A small multi-label image tagger, trained from scratch.
Model: 48-pixel images, norm layernorm.
Training: muon at rate 0.0025, 34500 steps.
Rows from block 7 of a small multi-label image tagger, named by matrix and row number. Rows with one number within an expert belong to one neuron, the router's apart. Each number is 128 + 32 x the weight over its row's rms, rounded and kept within 0 to 255. All counts start at 0. Numbers have three digits each.
Before each expert's rows are labels from the 100 images, of 14976, where the router gives the expert most weight on average: "responds to" is what is common among them. Only what is clearly more common there than usual is listed. The data: Sentinel-2 satellite tiles (TerraMesh). In brackets: how many of the 100, against the usual share in percent.
# router: router (model.blocks.7.mlp.router.weight, 8x256, trained with AdamW), inputs 86-171
# up: expert up (model.blocks.7.mlp.up, 8x256x256), inputs 86-171
# down: expert down (model.blocks.7.mlp.down, 8x256x256, transposed), outputs 86-171

# expert 3
responds to: water (84 vs 40.5); flooded vegetation (66 vs 10.2); main land cover: flooded vegetation (41 vs 1.9); main land cover: water (30 vs 11.2)
router.3:116230128113172046109097054118046117124160103108153116135140133132062189080108114102106113125069127071126049144120123168144129174101139102123041099128093073103131098055088109177124151150138137099138111169088115162098145143062111092128131050184176189177151147
up.0:190167150143102091139174136105129153179188137135134112188173110110132161154124113143169127135126124129143163134147171166062146140141081105050154139107148123157094159153140090107111098107183110085171107122091154203114143168137133095169139093174149154129158119
down.0:124109144125093196155128127127116074119085111162149179181128173210155101102162130122178134171080146174120119132150075128158144120016079073148083085115114130121132145146171098086158133114102138155098119186165191159061121125135097130122112137134129135127157196
up.1:054136104124084147104133149104098112139146115099103170155148138112131148135158098118144112106135138157144175192116183127108131107141114103068163149140131138135083168063100158102150125111096195180088060117063134192121136137096122173142150158133100177166145188
down.1:115132070135173148128129110127171125157151106132149093124118146154159170127153118138193116118184133090151166154144107133107134134155074126121132152108134112181117075133135108109118097100089098090156118096184140095133125143204098154134125116097124108134095116
up.2:121108163132164115132153117123146122087114128108078085120108123133123161112151103082126140104136186102068185095108113163169191074190073100107158146162122135148123117171203104103119121101150127155095112143111147078139091128132098146058152104124110130103060181
down.2:054097111125100138127130147129084106167091181126119148117118061172158162118095074178152133193095146114160030098075147122164092134128127143115118167170145092174184127114153150049163165043148096146106127123118105110070132088125108156179119112147101106129179148
up.3:181182067174132097123117141183124207185127109177200130079131149170119140095154116136125152165133124135127064169156158127092112054135098125090143071110134179137100140142134092152146093173082131126138126159136133188117075124199166145176133125103097176120109098
down.3:105133062123156070166127089127091104139122110132108111145131168157149112143190133097177130160149187112141148104170111121176132165130096081148032152132143090171180113140141139167180115093142099162157152131125181071120136082121094140086102174108107130127125107
up.4:149126172073096163125102167117118078176155101184080124095135127117106162100127063139112113052121099131207125150096172144109150118192133072135124130091118087075166113102158108155221117170159178116148120116124177100105193144117092154120128150093108104121084163
down.4:107118133081169081130122171127057123118146099165113134147145081169116129151146123179113129102135187189086164158113077129104120131119119145151126123083094093125134172183108133172145112141077129097082124114140191085161121140101116125166075117153146106128123125
up.5:143133136112149121149150124173189165107071095141128156132162113166181163122137090038137142108119154128169113167105136142123120126165073152147153117113106141100141146112167093140123150146165088126127144143124057173169144172131154121128177119169069063166161091
down.5:158100166127178220151126133129048149154093131152149173188110110125067075149102077145138094135168116023121080135164129130199136106140169119125068089135141143173090114117158053096139109124104142138177136121152119081063132113099118147104137144146080162126095160
up.6:173116140127109185110125095173150182163104141089158109050147156228198139083089154153164154177135136143148097111135101135180104088186206181137143159110106104101090143077162107149143122103141139131112130207078155140158144149172138193181118120115115051177070114
down.6:075124138087139095143125147131101085128090121123114126103144151104128168125141127105146121129159095156138150111135175144149127090146104133092188154172110095109128150151099127144136107099133176101091111098114119123114131105183117118163183089129126161130116135
up.7:171137103134138096074156068113127116142148177112154167093114197131139110127067194063164138124107127152109108143087147109026116108117136143116150126155104126164121175138174151141171123128119175140125158206133140108077150108199149058112157070095132170116110110
down.7:123105133150126156163126109129085032144111129129148108179129173131159193140130111147118129124171127154144081106149058131182096106144120119132125195141141121109109130099113199131135107165088127111133091133138124145138129158085059154124159123103079209126092156
up.8:094171193157139122145132120083152112130115073179060169093195106124137106125109103113104166149142166132138184048121093109172129091107087151140116125083173103151119149169096184082102143147096161157167116160120072112143075169151124112083149138129142131091115171
down.8:100161096087087147120126095124142135164096118121138116110125154181105159142134195129073171158135158162149101090136136126160173148074083101164164086144102170103142213138139112114144152186086134139115114117092176150129123126089116143133098111145117120116141117
up.9:105149161097159062116144104130127183076170113100155147095135164118104119114140123138161141177163144185148132115119137144158124140151144112128079113142120057097093106099140101159091132152110121094171143174093127096159135135167144139171185154154189090083072123
down.9:154154111159080125124129191128155101227154099114167073065147089125097145128118180048064147095180133106070178169147130122105163133107137070133076127107130132106144137129159105147087131079171067111129122148170110091117126145211136108163137137152129108126108102
up.10:164096168165112119148087130186170188142095172083071062159122144104100129121186140159064129106146168126118127112086142122165104115145128105114091145137144183148126149097122123130139129079114112103152101059099151150094136098155128153086149093143130157106081085
down.10:076147156140149109125128099130190086075113142146173134031099111158119130097104155132119099142092103139049143111175183146146145150110108118145126105108105105139100182127136135136132184115146154133163120151139116138097136105078171110096142074155168124126140143
up.11:139078163077143130189110104135113065088177099112121109095166138116152108187131119133177115160154153117132139090124137143131119165133103136129098094150210112186110126185167141133117144112164068112109087127146150146192125212145119126113106098149146062134119138
down.11:103101136147149150162122151133155126171194110118143166124158128069103093113084113172115141157103128124206095167159070112165124159116135092121139181114117131159070139125137131167151166095099145115100152141104132091181136150178053169106157085083133172123134131
up.12:176134140171103119142112101114100133161146130115094106076119095149083123170087049112138089176074103184181148123085092138150137112126138135145172117167165083106182143170118105116113168147133086210097119163088121115132120165127092168095080102188090094077078157
down.12:151093191118121141172125159129157131124146146140183161059138148103097115138126136143110137091209125117141174113127181150073135114134113153118105123085148111153122120148115123082141130128131140139161149159173083120150116078107210096137132112124084114123179080
up.13:131120164144097129179106153047101159075108081114133116139109143115137107107107143148112088130081120061135140092116036152132105097139099135113174132073128087110127134102095102179126124160156162166157057127126095130091154118157153086099165173109176084122185171
down.13:120149077128148117104126096126091119141142062119155169120114167158086076131102083163062127192147133105065121127115162130154148138109141127074192178101125180112155174126149115052175076119071152117139091082113116192165124129135120134147199131141127133127143129
up.14:115066115105035158114105146130165137145145074134080157073186153150158103107122037093183080182102081134088148169062129095085132175164138150105106124134073104140051113152153101086149077119146125150108175094110138082163136148228136103090204168140091136089092184
down.14:126076089124149127188124147128158136162128132141102078148104115109194112139160116100127129196073140176116164102117155129076149181199119104128158099111140163163170086145083138155104059123097158119113129120181163060161126154148194114129152111117115121128105116
up.15:194123150110131161130146147122120187109093108114105080091129117100080117122099177111094123099094153132177119164126166154091151125128169092158124111126161128134157172111106112126120128099110107149076112115153149095180133154099150098102165117175168168116111165
down.15:142126064121101111121126132129138130164148080122117139132139139111216102114125166127138143174140172060158170095080130132139129072087148141139084135106141108128084080111126118112124083118104134132144141131124155171163126150242155109182141168102065143131155217
up.16:172157159120074176068153196115126141165154104185080140090139119120105118167098092144153192179099126126124122155128147182101106149145135073129103090076178181111126115125139100160136078069132109204123155144183089131121124144122134121181137073101176112132078092
down.16:053085135216077125130132095130155131142083135149106101123135143060091113113118172132120111109099097104082095147140092119177129149114107135130157127134120104186183131184108090188165116136131075150133127116146152101153141196111193163108141148136142101125145126
up.17:133131117116163105092142176107033123077145048134125123177123140172116063122090119129152084117080128124131119150111086090132140142104106170098107193081069087187091119176086095082133104132114084111119106082113152193120119137110167153143177190165093121112096079
down.17:151101223154124101125127093124138109082188120130123128110121151103156095138059071160140114117151113098139176150126142118079113084141077194078071204113116186126219135085093164119123124090201171067134126111140139183121127135101142139073130109113134098127129140

# expert 0
responds to: snow or ice (65 vs 20.6); main land cover: snow or ice (64 vs 14.6); clouds (34 vs 15.5)
router.0:106137134170128097105156124106093127092143121147132173211126158158087125102192144120123117163098142117117083138137111122124116145112091123123198125141126124166088171173097115135097101115120181106125127071139190138177113153137094127174141089107056139061182096
up.0:168081120167160140135071104106129186124144142137110107165132128136132116114111091146160077096170090147148139118092087071100155151157084127170089119129139125170119158097119126140171096164081141090137132128081152120102144094192152103092139152117146081171148098
down.0:125196089097139063157126150126096083136067125109171111097137166146072139094151079086109123161159183115116113097152172137110130075081222133109133137123124067054147174127155157174130100134163165097075123085096100151129128193073113120111086139088131144124107099
up.1:180148206105113097138146080152127110100134155145121187132086159095129130059071112150104120071179154156129175116142112127091076106108088135130091118092158082186174163157115129111119172133112096151152147112156157122111174106051125117200165124099097173086159126
down.1:088054113166100124104127101138127136085165152122124144180101104121151024172151122130050115173119109078087154122113110110164079139121124175115130152125169162126135165141150147164113161118150142096131119126168104089151114200146114103138165113171093175121153148
up.2:106121151104175140116082105077101113114178090153114080166107125111127113166144137089203088131181127116187127099082079173140151095142110125082112138135145127167096093129120088089122081180127172131212132180133101123096135094168130076089169139140141122124134214
down.2:153109100126067091134131152127107133102057099124091164102141186099111155146113129048112122086089152072133116132069141144110149091085154139138110139136125170171104076125114106179144114174079127150160139168097146124165126131157162131150144116125166176127094082
up.3:153123119107141078108091120100145136086110134152166114111084154124123135146080156108145133103135166161168126135145103039134171127115152133090069145089101175140138154106108109120102169172113148160111166118143088132156137175140147121178144119089182092168139120
down.3:143061125117109134117128086127151077114130179155191123020133153138166090157154096108099129129142139076065099138123206126202116108106083082132160079152147150128121180137175131128136161164148154094084126098097124174150121094092186112160115127190147109133103115
up.4:170160158140122158161154132106146079111124108119144166108154149126113169065163143084104129183148122072077105130145145099074128104116148154147126174058102125147201146124111039099143146132202110139150140111163183101124095144068133104170121142142157153140135185
down.4:135080149115173081156125136127076162119081126155097183087149072108096156109177164125157133079139118063132153107104105141147131127140099175123072129101134136171185131159087122097137101175111136091076143153105171103108123139141172120100147150136128172124158138
up.5:180172156153096156146124157087080108129122136118133123092125122090220111081044135124169040126127087168149081124184106167120119135170144218122096160105102136153158088100201111115206124145106109128132102094146133123096106181106115142127181106158128104246156138
down.5:125065121120148124115128104128093154116127105152124129136136127134110117119200132178116140140130156170119002175079137116151110110085064073133162112112119145138091211163128166145131115200058090076146125111169155171163133102131133126151107194111127175129152064
up.6:104103128149103131131114158162136132091148099166153083162114111081111189126208144151144087109158159162125070156134119165074098108105116195111100148153184129137140090096141118041161094106152195136156182119151118139131076117119141110152137107132162154107150077
down.6:038180116096144147173131167132132122109144215143102109132101153099062197129105113098130108147169121147203184130068140129154137070113124105105149135136127123190143121169073141122109085118104097053148140197134128147131128101139116147096117046096114161123155128
up.7:112140152059104137140149092193136051139123118135126164096170127158100162087157156120106080131145187188093184142143159135098213135182148124098108075190110104141129197088125155157129096164121090112052105134144193064129113151139081087090105112056121120110127074
down.7:130144197172161114090128148127105096168121097136250147162132164169074108134073110120142129070157095113142159155107101134146151162073154097156144053173105177120142186075137115118166112088166089119140126103136166142126131114146097116099093112152121128128143082
up.8:113156110114100116140111095151148112099149100142126053097151110138120102153186096120139141134112134131120155176094116117141111119153109134115163127124210120082211140143174193083113112104141161152215121100119124064078123111159210116141158136143134095092112082
down.8:115132183140179107094128069126141145102124085163145163137124163168129090127142131094112127119094174062106138180107117108146131141115139139141126132096125162130093100149094108126133133114181181040155102116156119153155129129131178131092127023132121135129116128
up.9:141207191126197089103111082132120148111131136150129104187134166118138172131140167128084105124083120147162086109112136171141101057145143114133182117149111085139112109120125143155124158159096098074151150074083127169140120180177174095116120130128183176153154057
down.9:156113136139148134114129075128118124141079142101117070156136125163122154102167110091154135159177112076079101104147053124090151147155174108095182073115146111136091100133085164101072137092130130088126158112149125161039131170125131134155099100093169117131125120
up.10:042180171161179125126151084184105117144167117118130102174180106086077099153093160158103116139154172121140062122135078089109084103072167121156070109153129151112103157186110174103142095140120212117158138166109093143114116081119124058107114099086162131112153145
down.10:181143150118118153123129036129151139088153115125095119122109205123133049111089140141148099129093149132161112153144082146111156171131106117077141119110141120122127106018163094079055162084128096131159125119150095121137126118142130146150125096137057159130195114
up.11:123162142140108117084130155063095077177107136111165157138208102128116151142159174114116102163118082101149128115159145168107199142174135199130121092107156179088127180109071124046127173129141103173135123107120119138112168109120060169113112094099170110132122099
down.11:099135142132144137159129091127110169083184107146194195167125172143130085134167129115165134143149136169121122140104106123156152156104171094138154152108128137122121218110152137138096078102098145149158134127119127168192129152147136132138163104122097124128126106
up.12:164113154102116153160114103115141119125167133148151120184151114151123148050108170130143166158108066163161124166108154177093114134152159141094156078135092121132141129124153069133078135085119081144075127142162093066113112176124169074133179157119113078105130131
down.12:126173120116140054124125201129133107097097086109107063138135128123163100128137040097082146125047084179128141116063097117148106154134128160132149102108121099202120109175152146116142153121172209105093110061127121102114125108118183122089127162157127149131153158
up.13:156144090083162106060144144154147163094129150192109165132100135135149111145105093116129130130094151106102156123132193131133156137080109122123047159176107106123109127191163090082130086185130144103152172114158079074145126082109111113088155068163144086153132183
down.13:118088089105118133098130167130136127182051179141098090079109148156152128139068149096155100107072132138163141158090126110102147145131179162139090143154116167103164108151155114164126159191157133141126136142079103078156133127114196134158130146154132162127096137
up.14:125108107118132144139115091179148122153106077133079129142216042134143138117166121125160114186167094078128107141146138114145119134185176174145111060167187154136114142132118132113127127122161140172119155104133086072105161101153129104144121131094155081146071180
down.14:192113087150121123144126066123115142163158141150178134146158107155074149164112120059099162052107136122094142157086208113127110144134164155109198163128101081095132149135130160061124090113132071108133137143119151121109126123143138125110116129148138120133094156
up.15:137130112097168142137153100080108123154131161110136164138141075092164128117060071127147124136086140144129146064123152105120083132141108152136094092135122174076101115125117127157136138111104128125025118160138115072140140174140121130092098149135090082115092151
down.15:118088184178187110113128161127070147147144114121146063111145132170171101117199162119202126146133135175115095164064116128092147094108138095081154138148102121132145184073172083097137148157147112124166151105181103152159127162049124096129154117076131149135148104
up.16:123092082054113142143116109076072109161190122105100118132170163074114113076134159143123093115105112161107164122159079130123183122129100126083149128139154128108105200116150089148146120160125070146097110078127116154111134160076064087140162112094115151162169138
down.16:126125187139120195109126140126094057160116130120139121130137157157147147110117119091107179111162107125069179130147076128186111112046117170097124156122131169115164080114074141062176112097173059077122133150087137189136127129015122138156118105093147157125214098
up.17:099074152128141178142056159069109104090071141147166126138134111104150114105102155148113164100121123100166100151061098139191181129113073124145167127113138056136147179083157075125099176158127136129060150124131133125058167112169083131144104103048042166123178144
down.17:139143090122089143147125165128107174161108131127103056098123136116093110136134124152162148096124084120141125100092142131155146144118069145098150183112135095120129127107149118174146092149153081122144139179103127037124121137233140137136131134103215069131056158

# expert 1
responds to: built area (99 vs 37.5); crops (96 vs 38.9); main land cover: crops (67 vs 20.2)
router.1:156119169107077169182086142163169161158150125119208114084065113171172092106093158075066113086208129164113202147133161079116089144159171117121150079094064111168134173101145117051184147193098084151141119116151142141077143137132117080151171154102164195141097102
up.0:099138110135126085113117160108118166152064073110095180126125174103118177136109144121166133086177134128123163092069144115127134123153150123164153179149152144079185184169129127112092097155075073085151156144119063108140133171155101098111201090093159129124145153
down.0:184146152084118129141131152123182123059046144126088191137156043159121154140163101118116145091096106165172144137134102142155125179163139145115091111124135069140082145097139151130150123155124091136185149158127136165129139165153113121126141118136063111128155057
up.1:176177125162123104120182131097052153171143137099093137119077101064132113122180128137127094124142111097088143151083106109177146133128102136149120075135146095100148183137132123078084085139129121079092191124136074126108119100149103165092116127088158114160166150
down.1:123130111132177171129129088128105112108131114142193188122135089150149114139140097168118127157100127132111090120143092117091106169060099133101089108163123161118126142097057102157113236090108132140138152158133167168136128134108125136134153145101132168127069082
up.2:141151107133139095134123095124137117152141119154200152133130119144125122089129120123144138109098100139160124130164148135138124141129111148188117122109152126110147152080085152163102082081110128103041121118139156109172170121112075090144123084112151155095184104
down.2:111149128117111111132128156125096157151125134116075113135135148115087178117139069160168130163094157097168076128138131117162131130155148128137066117160146119159095116166127174182174087161173061140112125147104137105155130111153080107095147110126112101133180122
up.3:158122164078076169124124111120157123145193135105141082167148070140105103131121112153074133144136118181095135125124129095122094167185135162158125146122129091060129146098183186137130073121163067070112138157139125186073150140116078141081111091113116182132178150
down.3:107114053096176140129130133128140133142167136128116064175095077167157132091115077148098111138118132148165104063148194151145109145103121117090127092123127154151143092105042135072101141125151133127143126059146101140155138132161129181139114192127118154136082087
up.4:123105106163148121158129173132111155111106163085154103107099133175091089087125142129113151088175149133094163137153156153014108074078158141170177156094193025145180126118091157138099068149098104089095129170125148205136152131140146156112148083179073121141165112
down.4:126117185112150115069127068124158106179154142148071126161133163124193102126071071178090090154077082062168141138133176144077124154084200068104114113105131137172182046144146112186150141152124128126094104090099151095132120136093154147133125132153171112133162130
up.5:210096183136120121120129151078147135112101144145074113104132139181211162065158109081075146150174153160136097169105161109150132082152111140111103103142091113115162140137149090143138102160134164098054094165136189151161129135108189074084191159165183119160115142
down.5:103141135141125107101131103128141154109153101114136166143145072106089119117101112132110173168133184128081122153090123111068146200142133110137110213144149061118164157106113140163165165171102144061129156141117100116060145101138054137123110146152069142127147133
up.6:142060158074104137108113135126124134132114115111145119117144164109151123123170073129193110142130104100089118093158088144161114119117171117124125113128167137136134136140082166043092099107132123113172204143150196133134153091114155103163120175126100137138138136
down.6:141077150165093115140130099131138131138112132125124111125156097204086173126143107104145130090040119118104148150136140103137142107092117122143121170192152118119145107157144104122187152076129093108160115144123148112138129095096114142139096149147176121124090129
up.7:156169132139112153104062105137171112147092094131133174117111121131116127143113113104065157154073146146138181095117125127136157035192101090106177092139149155159100162134114121167081111129109203125127107105167187138121154126136095161148152101135122116115168105
down.7:052146136092129103133128154129092091110166153138125112147118146197124105087121115078135110122105121142185067123110135123119095164155087155129097161156118040119175088128154174157097142142130143099158120184137137076053131095097133138194100151111185124129063097
up.8:188171095142085083142104171126107096114124133070130123125103125102112112110152142165132134126166101143108150097115093166189145177119089142081167085156151106112132132080134161101080140130196141131131176134118134050131125101095159102072116133101132101129175155
down.8:114170146141144154096129165125146082065071111093173136160113113165071113148110182045108143121129154085137140193078123125175140159121120104156147128123124177139126157138144100175126075122130105127071121148124115123144129133110142151159105186168134121129141119
up.9:075128074104169113147101139173125109112087072164135113157137097083143149075088146125107091124132147149102094182124105193137110150145110174084157056112130056112096136158152137138146113081069122150036104154151164121120124105100120132139107164202148120127164127
down.9:125149080101088124156131156128170123132138153116098124080124192090152100133151148085143138152117116125142196185161110129083135141137134112092130111153127109084145128197150190138095136110129159097124132115152157133097131139144140110110113138125105113128077151
up.10:119061104140111183064135091102137179116094107049124165124125103160132123115109145125133151093098160160125168149166098133103113099086117045137126147143092078062132138110108155127145117169139088081111140135124085154136131171143115149109130096172124118124093088
down.10:192142152143104148119122107125154197146061195091098126136171119114158102116101142161086118055165134136088051102159114132132150063159139205138188175084127156078095149115131130143139144077042132093177119131133142120163131129116133118152083143107180116127151130
up.11:159138112157133145157098074128155111146153124118083096116093098124182182107178146132157090146109142069102189124095164184151190130117191157112159114103176150170075192121156152140126125160160112101109145133106135144118138128105112113088139105128180088106101102
down.11:126136161155091128134130147126098096111148140118168179093097108160096148107139183045159153105114176176135080130195144110128116129066180115184171136100078115125063093106137135143119135122095141132156132089116091131097122134138094136129156105150116161126117182
up.12:139167129114069162126114095134100134172166142134125134123115177119101132149123118101110081129119217096130132101155120154151125140116111115162105144140185126063150109134095122125108147128099124174108095090129121134077083122156169077096192160041172212106099145
down.12:178039126146192082178127072129131185099142139158113093134128123128093178158120148149153124077055092147154122085118081145108108115170146114112122145136130079116107159143094151121116167190127121107098103150122125076156125108123099144166137149150147093132127094
up.13:212148158147100108122100105122102094124101131111130116128100139147128116093186139143056169065131100070189105134128159104080111077090084140149144081113084141123048103138167135140145112139111126115115098092106110181122150106116116125155085116122133102214098179
down.13:068148118094157117141127236127138143138115105136089132097129095082163107135170168113163106170152105159050131126146156124137136119119081113129073103089121125127140093176100168217156129094115168162121128106129097152145130144128115102087134201130132160128071131
up.14:068109128140136122140179121121138113165177129117119126084094152208161136119191152123103166118086125118130105081087112120186107127108108149090129149192149106094089095091136152089124157136052190138113107146041127124110124089142128113131105161162154117123085125
down.14:115104172163157153142127124126116147123085172110160170136126147096180077155101146141099140170136131126125177161132172101153104106138171082126152097042126155128134182116136159124127110101119115133143148146140149157119125116136125152123135166128101107131144070
up.15:118101104128134118155173131113139048138095122095181041151092133161126158127121112105133098093122069082110136098103104131115121145100051133135188129069167115179121096163123099157142189142098161165185089130159126097143126182108105158121163052183141076113141123
down.15:093174162136146102151131155126130089198164123115201180159135102134021155119163140118134136181046139170115092134163175145109091136125076146113170140174132096138075111149144130167183117092122138133160148168149132140095126137114094089116078138113096154130114153
up.16:078153123150164089102081110152141114161174105132182056161102149134141172153124131109139158093117120176108089117080113177121168136136104129103111103131126136084100076145087112190169102182136168119084110144104205071101112110167157092065153129160140125156119096
down.16:103167207142118164120128152127117120148082146120085140083120119160194165129127152102147123154184146152090182115110169138081134099139123087123134171109105136171136177097100067080127128133089050126159149095111106160129130116079114144132100117111098130129147173
up.17:141172129176096151117136159082157105144116129095123165142134117116110168109160133170141173176146177129165121108088135089131119094115134109142131143146114132095169167154123114146115120139130128101161116072119178094117146161141121124141147105089134059158139078
down.17:078188138103169101098136108130101146138159117125109156140153126142031089144086138138068131097130161156157110095169060146161137115073170166099135169101130107132113051091046149208128124108151128127120117079134170156115128110094169108119120140079152146116210135

# expert 5
responds to: water (94 vs 40.5); main land cover: water (93 vs 11.2)
router.5:143105099181187128144145071153159138090101123114162129114125103150126156141165121172188153135139130092139142133085116163145156154092107093104108160133187141103109182145169134123135117094149130093128087114131074087145136093163141134079131174133156065100176161
up.0:175115184100088171154119125113137128173116135158092128086048085096156140126133155172143136097158129159155116108144140125113089064135135166081146109121126123185162142133154154087091156095121085097166156115074096148112143154083167134115105190152126116156175087
down.0:097087054125138139086131088126096199069176143135133134124138080087144118129124154118122159099110120062180195139123093127090151125161104176113158137102125131117153063160162172145118118116041115152116118147121085128091130151186093126124078137103055048120085097
up.1:118157087153112110179191177078128144133111157135107115164169108122113175093116094131133066127114133120170134144107122165122106118107169164104114130170126143169150085143131100108142155058129141147064118150114153103103177193128087124124088141098117154132142148
down.1:148122177150137096129130127129067147039153110131099133080142184112145102139115104111185179121072131083111138093138166133103130133165116150109125133121151147165118147116150144102120102088110101109150130073129120159173129083127133110144143118093101138128136166
up.2:149130139109148143103202098101124087139140122149124159106139065129112109141048088124083147146124066180122088141053136182164055146196172140110096072158176118110128126147150113153139084137104173155114158126131123155112148111085162135098170142106162098096120098
down.2:126083066103067095119125157126139122105192139132113080112143143136037132106134120117107188157085112158197112103110188143109121145111177067142056158142152141111134115127158186138147130164155129125119137104118108042118130161096114127161115140139171129130139147
up.3:162111142085116084160092100089128158096129102136123078111183102112186147099083073126143139112120162149134073150097126109158133181129143094134150133203146076141139115144130112144140152165090113094107152039136117099124095086127136119125147140110096131165154123
down.3:063175140119169115136123145135098124172174187124137192120117132062158156170086107151106122092099126103129141099147146145133121125069099162164133105110094119160090143148120149114118215169146080216124107155135157204169119135104105120137135109102124195134084158
up.4:120192156154107131057106143174047089105115091151181135132100142179141139106130147126124187163115082167190139165136135227147113092120088175169149158137136087095129136135134115160182077124145145128156135128053158115146139138148141121124122123078169129132136141
down.4:182056102133184132143129068127098182086183141118135114100133112154156121112058126160065129146118138129196125176170142137066102153143145154123147076104125045104100103126160133148081192137063051113153152106109108054085129132167107148174147142124138133127155120
up.5:170158142121121091093148074096153185101083113063121113095129177139148132110157124145061166083129126109048148083145166176080168119139113123144168143145161181146150109162133127192119089108187089185088129088101080110101158110119165111125052120097141157158115087
down.5:158160097126103129156130107129087135078169098145140110151136220165091157132071119105061124185126146162117088165156077135132152136152160101120208149161155071178092116120149058141118146161099094152149146110116147087114129109138159160188150151137129129133169135
up.6:119098080120149130112138155167072183140062166160110101159113151110135059193096153164152046130185097136186074075134202152114166150072158164160098102074150202157151124096151114111095132193091143179143154089128110118119186147120063112155190120114104135131093103
down.6:147183155142067098077126159128218152086142176138139126140117151114123090150155183135110101101106161060094167070125142115220145139136126109099121077141146179100096145121104147169199102068145053135110159110072184113098126124120191123099114071158129089131160138
up.7:119173096104109124123120110083162145133147127136131109178169132095137109117145086136137179180110101106120135159143120156158120062109114124113108119154108133160103115123119127141210093193131148144113094132132153173139135170065227123131099131144152156161163125
down.7:154151159099121123071127127131120212113116127138162077211120181145163137117202178103125097162112091115098170101095170115099168146101182146160175169082170160164140123155110052115151174102105150107158073131121133200108135122151131123157085106129111118129118176
up.8:166124159129090058118045139138094141235166123143149117129172071124136159116111127101100109104151081113107198133164131111083175106140118175094117201118092103148146200140126123144140158100123084134096147055151165091108069137149121152151149148163177146117146127
down.8:113147173162118157123126175127189116041141156122057104141114176126114125126131131062177136141098105134099095050073156149113122108120111147158157176109132134078175136144091057073139157164111185138122130191132112129147123109107138115100170099143139097131084129
up.9:113223163155114080095197151147154177096119107094149123134183102161126109065157164156101123043159067157137143163115084159121103165167086127091166104101138115101135179148137138109158114180107149133085107055132142165144078139114105193162083152070105133121128148
down.9:026104157104191137098130051128109134140104092126116140190144104169105088148099164123156086168104120166100119141115189134158114112074117121083092054133119114146126137174143129140113079147130092164175116125137111154123132126068137133091143132132140096127090101
up.10:109193127200144100068117158184120122091182124100125139124126093173173183120138128092103081174096089052140147137086159132113106158127162134091123115167176106121122163134079103149137131120130121144113080147079123106107155159075138131108178152104078083086140070
down.10:129041164133044119143127000128122088123113106115100119152128156144104092126145099110090149053080118133068119162186075125116118146155151154134101089142153144140095112113146129111186124169106075098110114111133156157122129108070133134148158106124126159131133174
up.11:056144118169164097140106176142100141131086111108154117181169140166070101097166116108170160137114142107111116179150076188103101113126099147148161124097129158092124130135115109099112161085113114138188111112099123192154152144125118110167128130124133110143084144
down.11:119041190090142126101127114129087172075092089158114101094130148173191126120108169117145120145130102181085117140071097148107141125150108114154100130171121126137189104032149141090090072127097168098117112114156121161134123131145115138098081115134162165119140109
up.12:155145127123088120104165141130094120121084142150063178097179092058115163110190099118137180103133132129123119133122080186136091095148145151138064144139095115094154089163178121104125146147074162115124144090106161112128123159109095132127143130168120153140077060
down.12:121063127165169049068129149129159169124108142119068084104127117138128154097110173121155169164119099197144193108132072133147110096107138066084176097143150157137123112123061184126126100076205113097088096145118185135114130114139114148088159167146126161132152109
up.13:152069140122103141132113172157062150166144063119085135129068179105152072086155095157147141110138135151146158136172117082151094174140088113112126102100087096144139121109124087073172115132080159085149099099124140107141193155154130135151203198101116117113138118
down.13:142145102104150170133126071125118075092157126118135129132138146182140126119164096125099150164162131135078119113161111125166135146102098101138229137133109112116075215144119152084159127102100080141154126089138109152152129131127149131150148112130136138126149128
up.14:184091123112051126181153128193117108132128146107140157046111096171143108178101115118115161111123153088080135128121159090115131131090172139142154137110140109123056126127138189099116116096120174104123118169113130116144140104149203175177149154161125127178177130
down.14:166131111148115083142130221127136149117124146130114115151129147053138133126134128100173095141157165099164176175134133124138117152137160164131204124126120144125136191194109123157094115189091171139160129122134154136178130089112124123144100119144112150132109094
up.15:131124110115162160129123116080158149189102112124131069155130157130132094118147086129062087118189086128141132168059165137158116127117141150126145119113141104095136166116123101079132159141118158127141140072101128118155132109068089154150104114146112056129113145
down.15:082099162099115115133130164125151152122143163147138079073115123169108055128127143168152082130151134139142090147168123116147135111145113148105092086103158166141165130102117060131096137102053118170140139129094161090160129131090146112124177092120133163119111134
up.16:127159154085112127183135120082165111148058110103066103108112097190103082137142154124082169116119131170184095168142136165040093111148118081099123106082164158120111178111087113115090191120122116129178210137195139104135161137092123170160127157123165116093192108
down.16:133112153101149133167128156129098138123087176124180100101117104121126077142156115119099083183155105103133162108146135129196156090128161156079093123161119165096189097116203151118164168105150112152111148123086098172117127144111182144062096176118118154127146233
up.17:118082100131170125117113100124021176130129164161105094177140124061151166192177150133085101090149135132121132165175104156131147134141134142149156087135060129152117095172190089130062091156135114085125144125158131139101146084152083141091130118088099105166132099
down.17:058142155158138133078128121129120129210158109136105045157123084121110152133112124088101165137120124159135161077090136122170147106193136145134115054104164125162155180108101101072189198093112125139101086127107125133120119103126149125089131152129135105125159108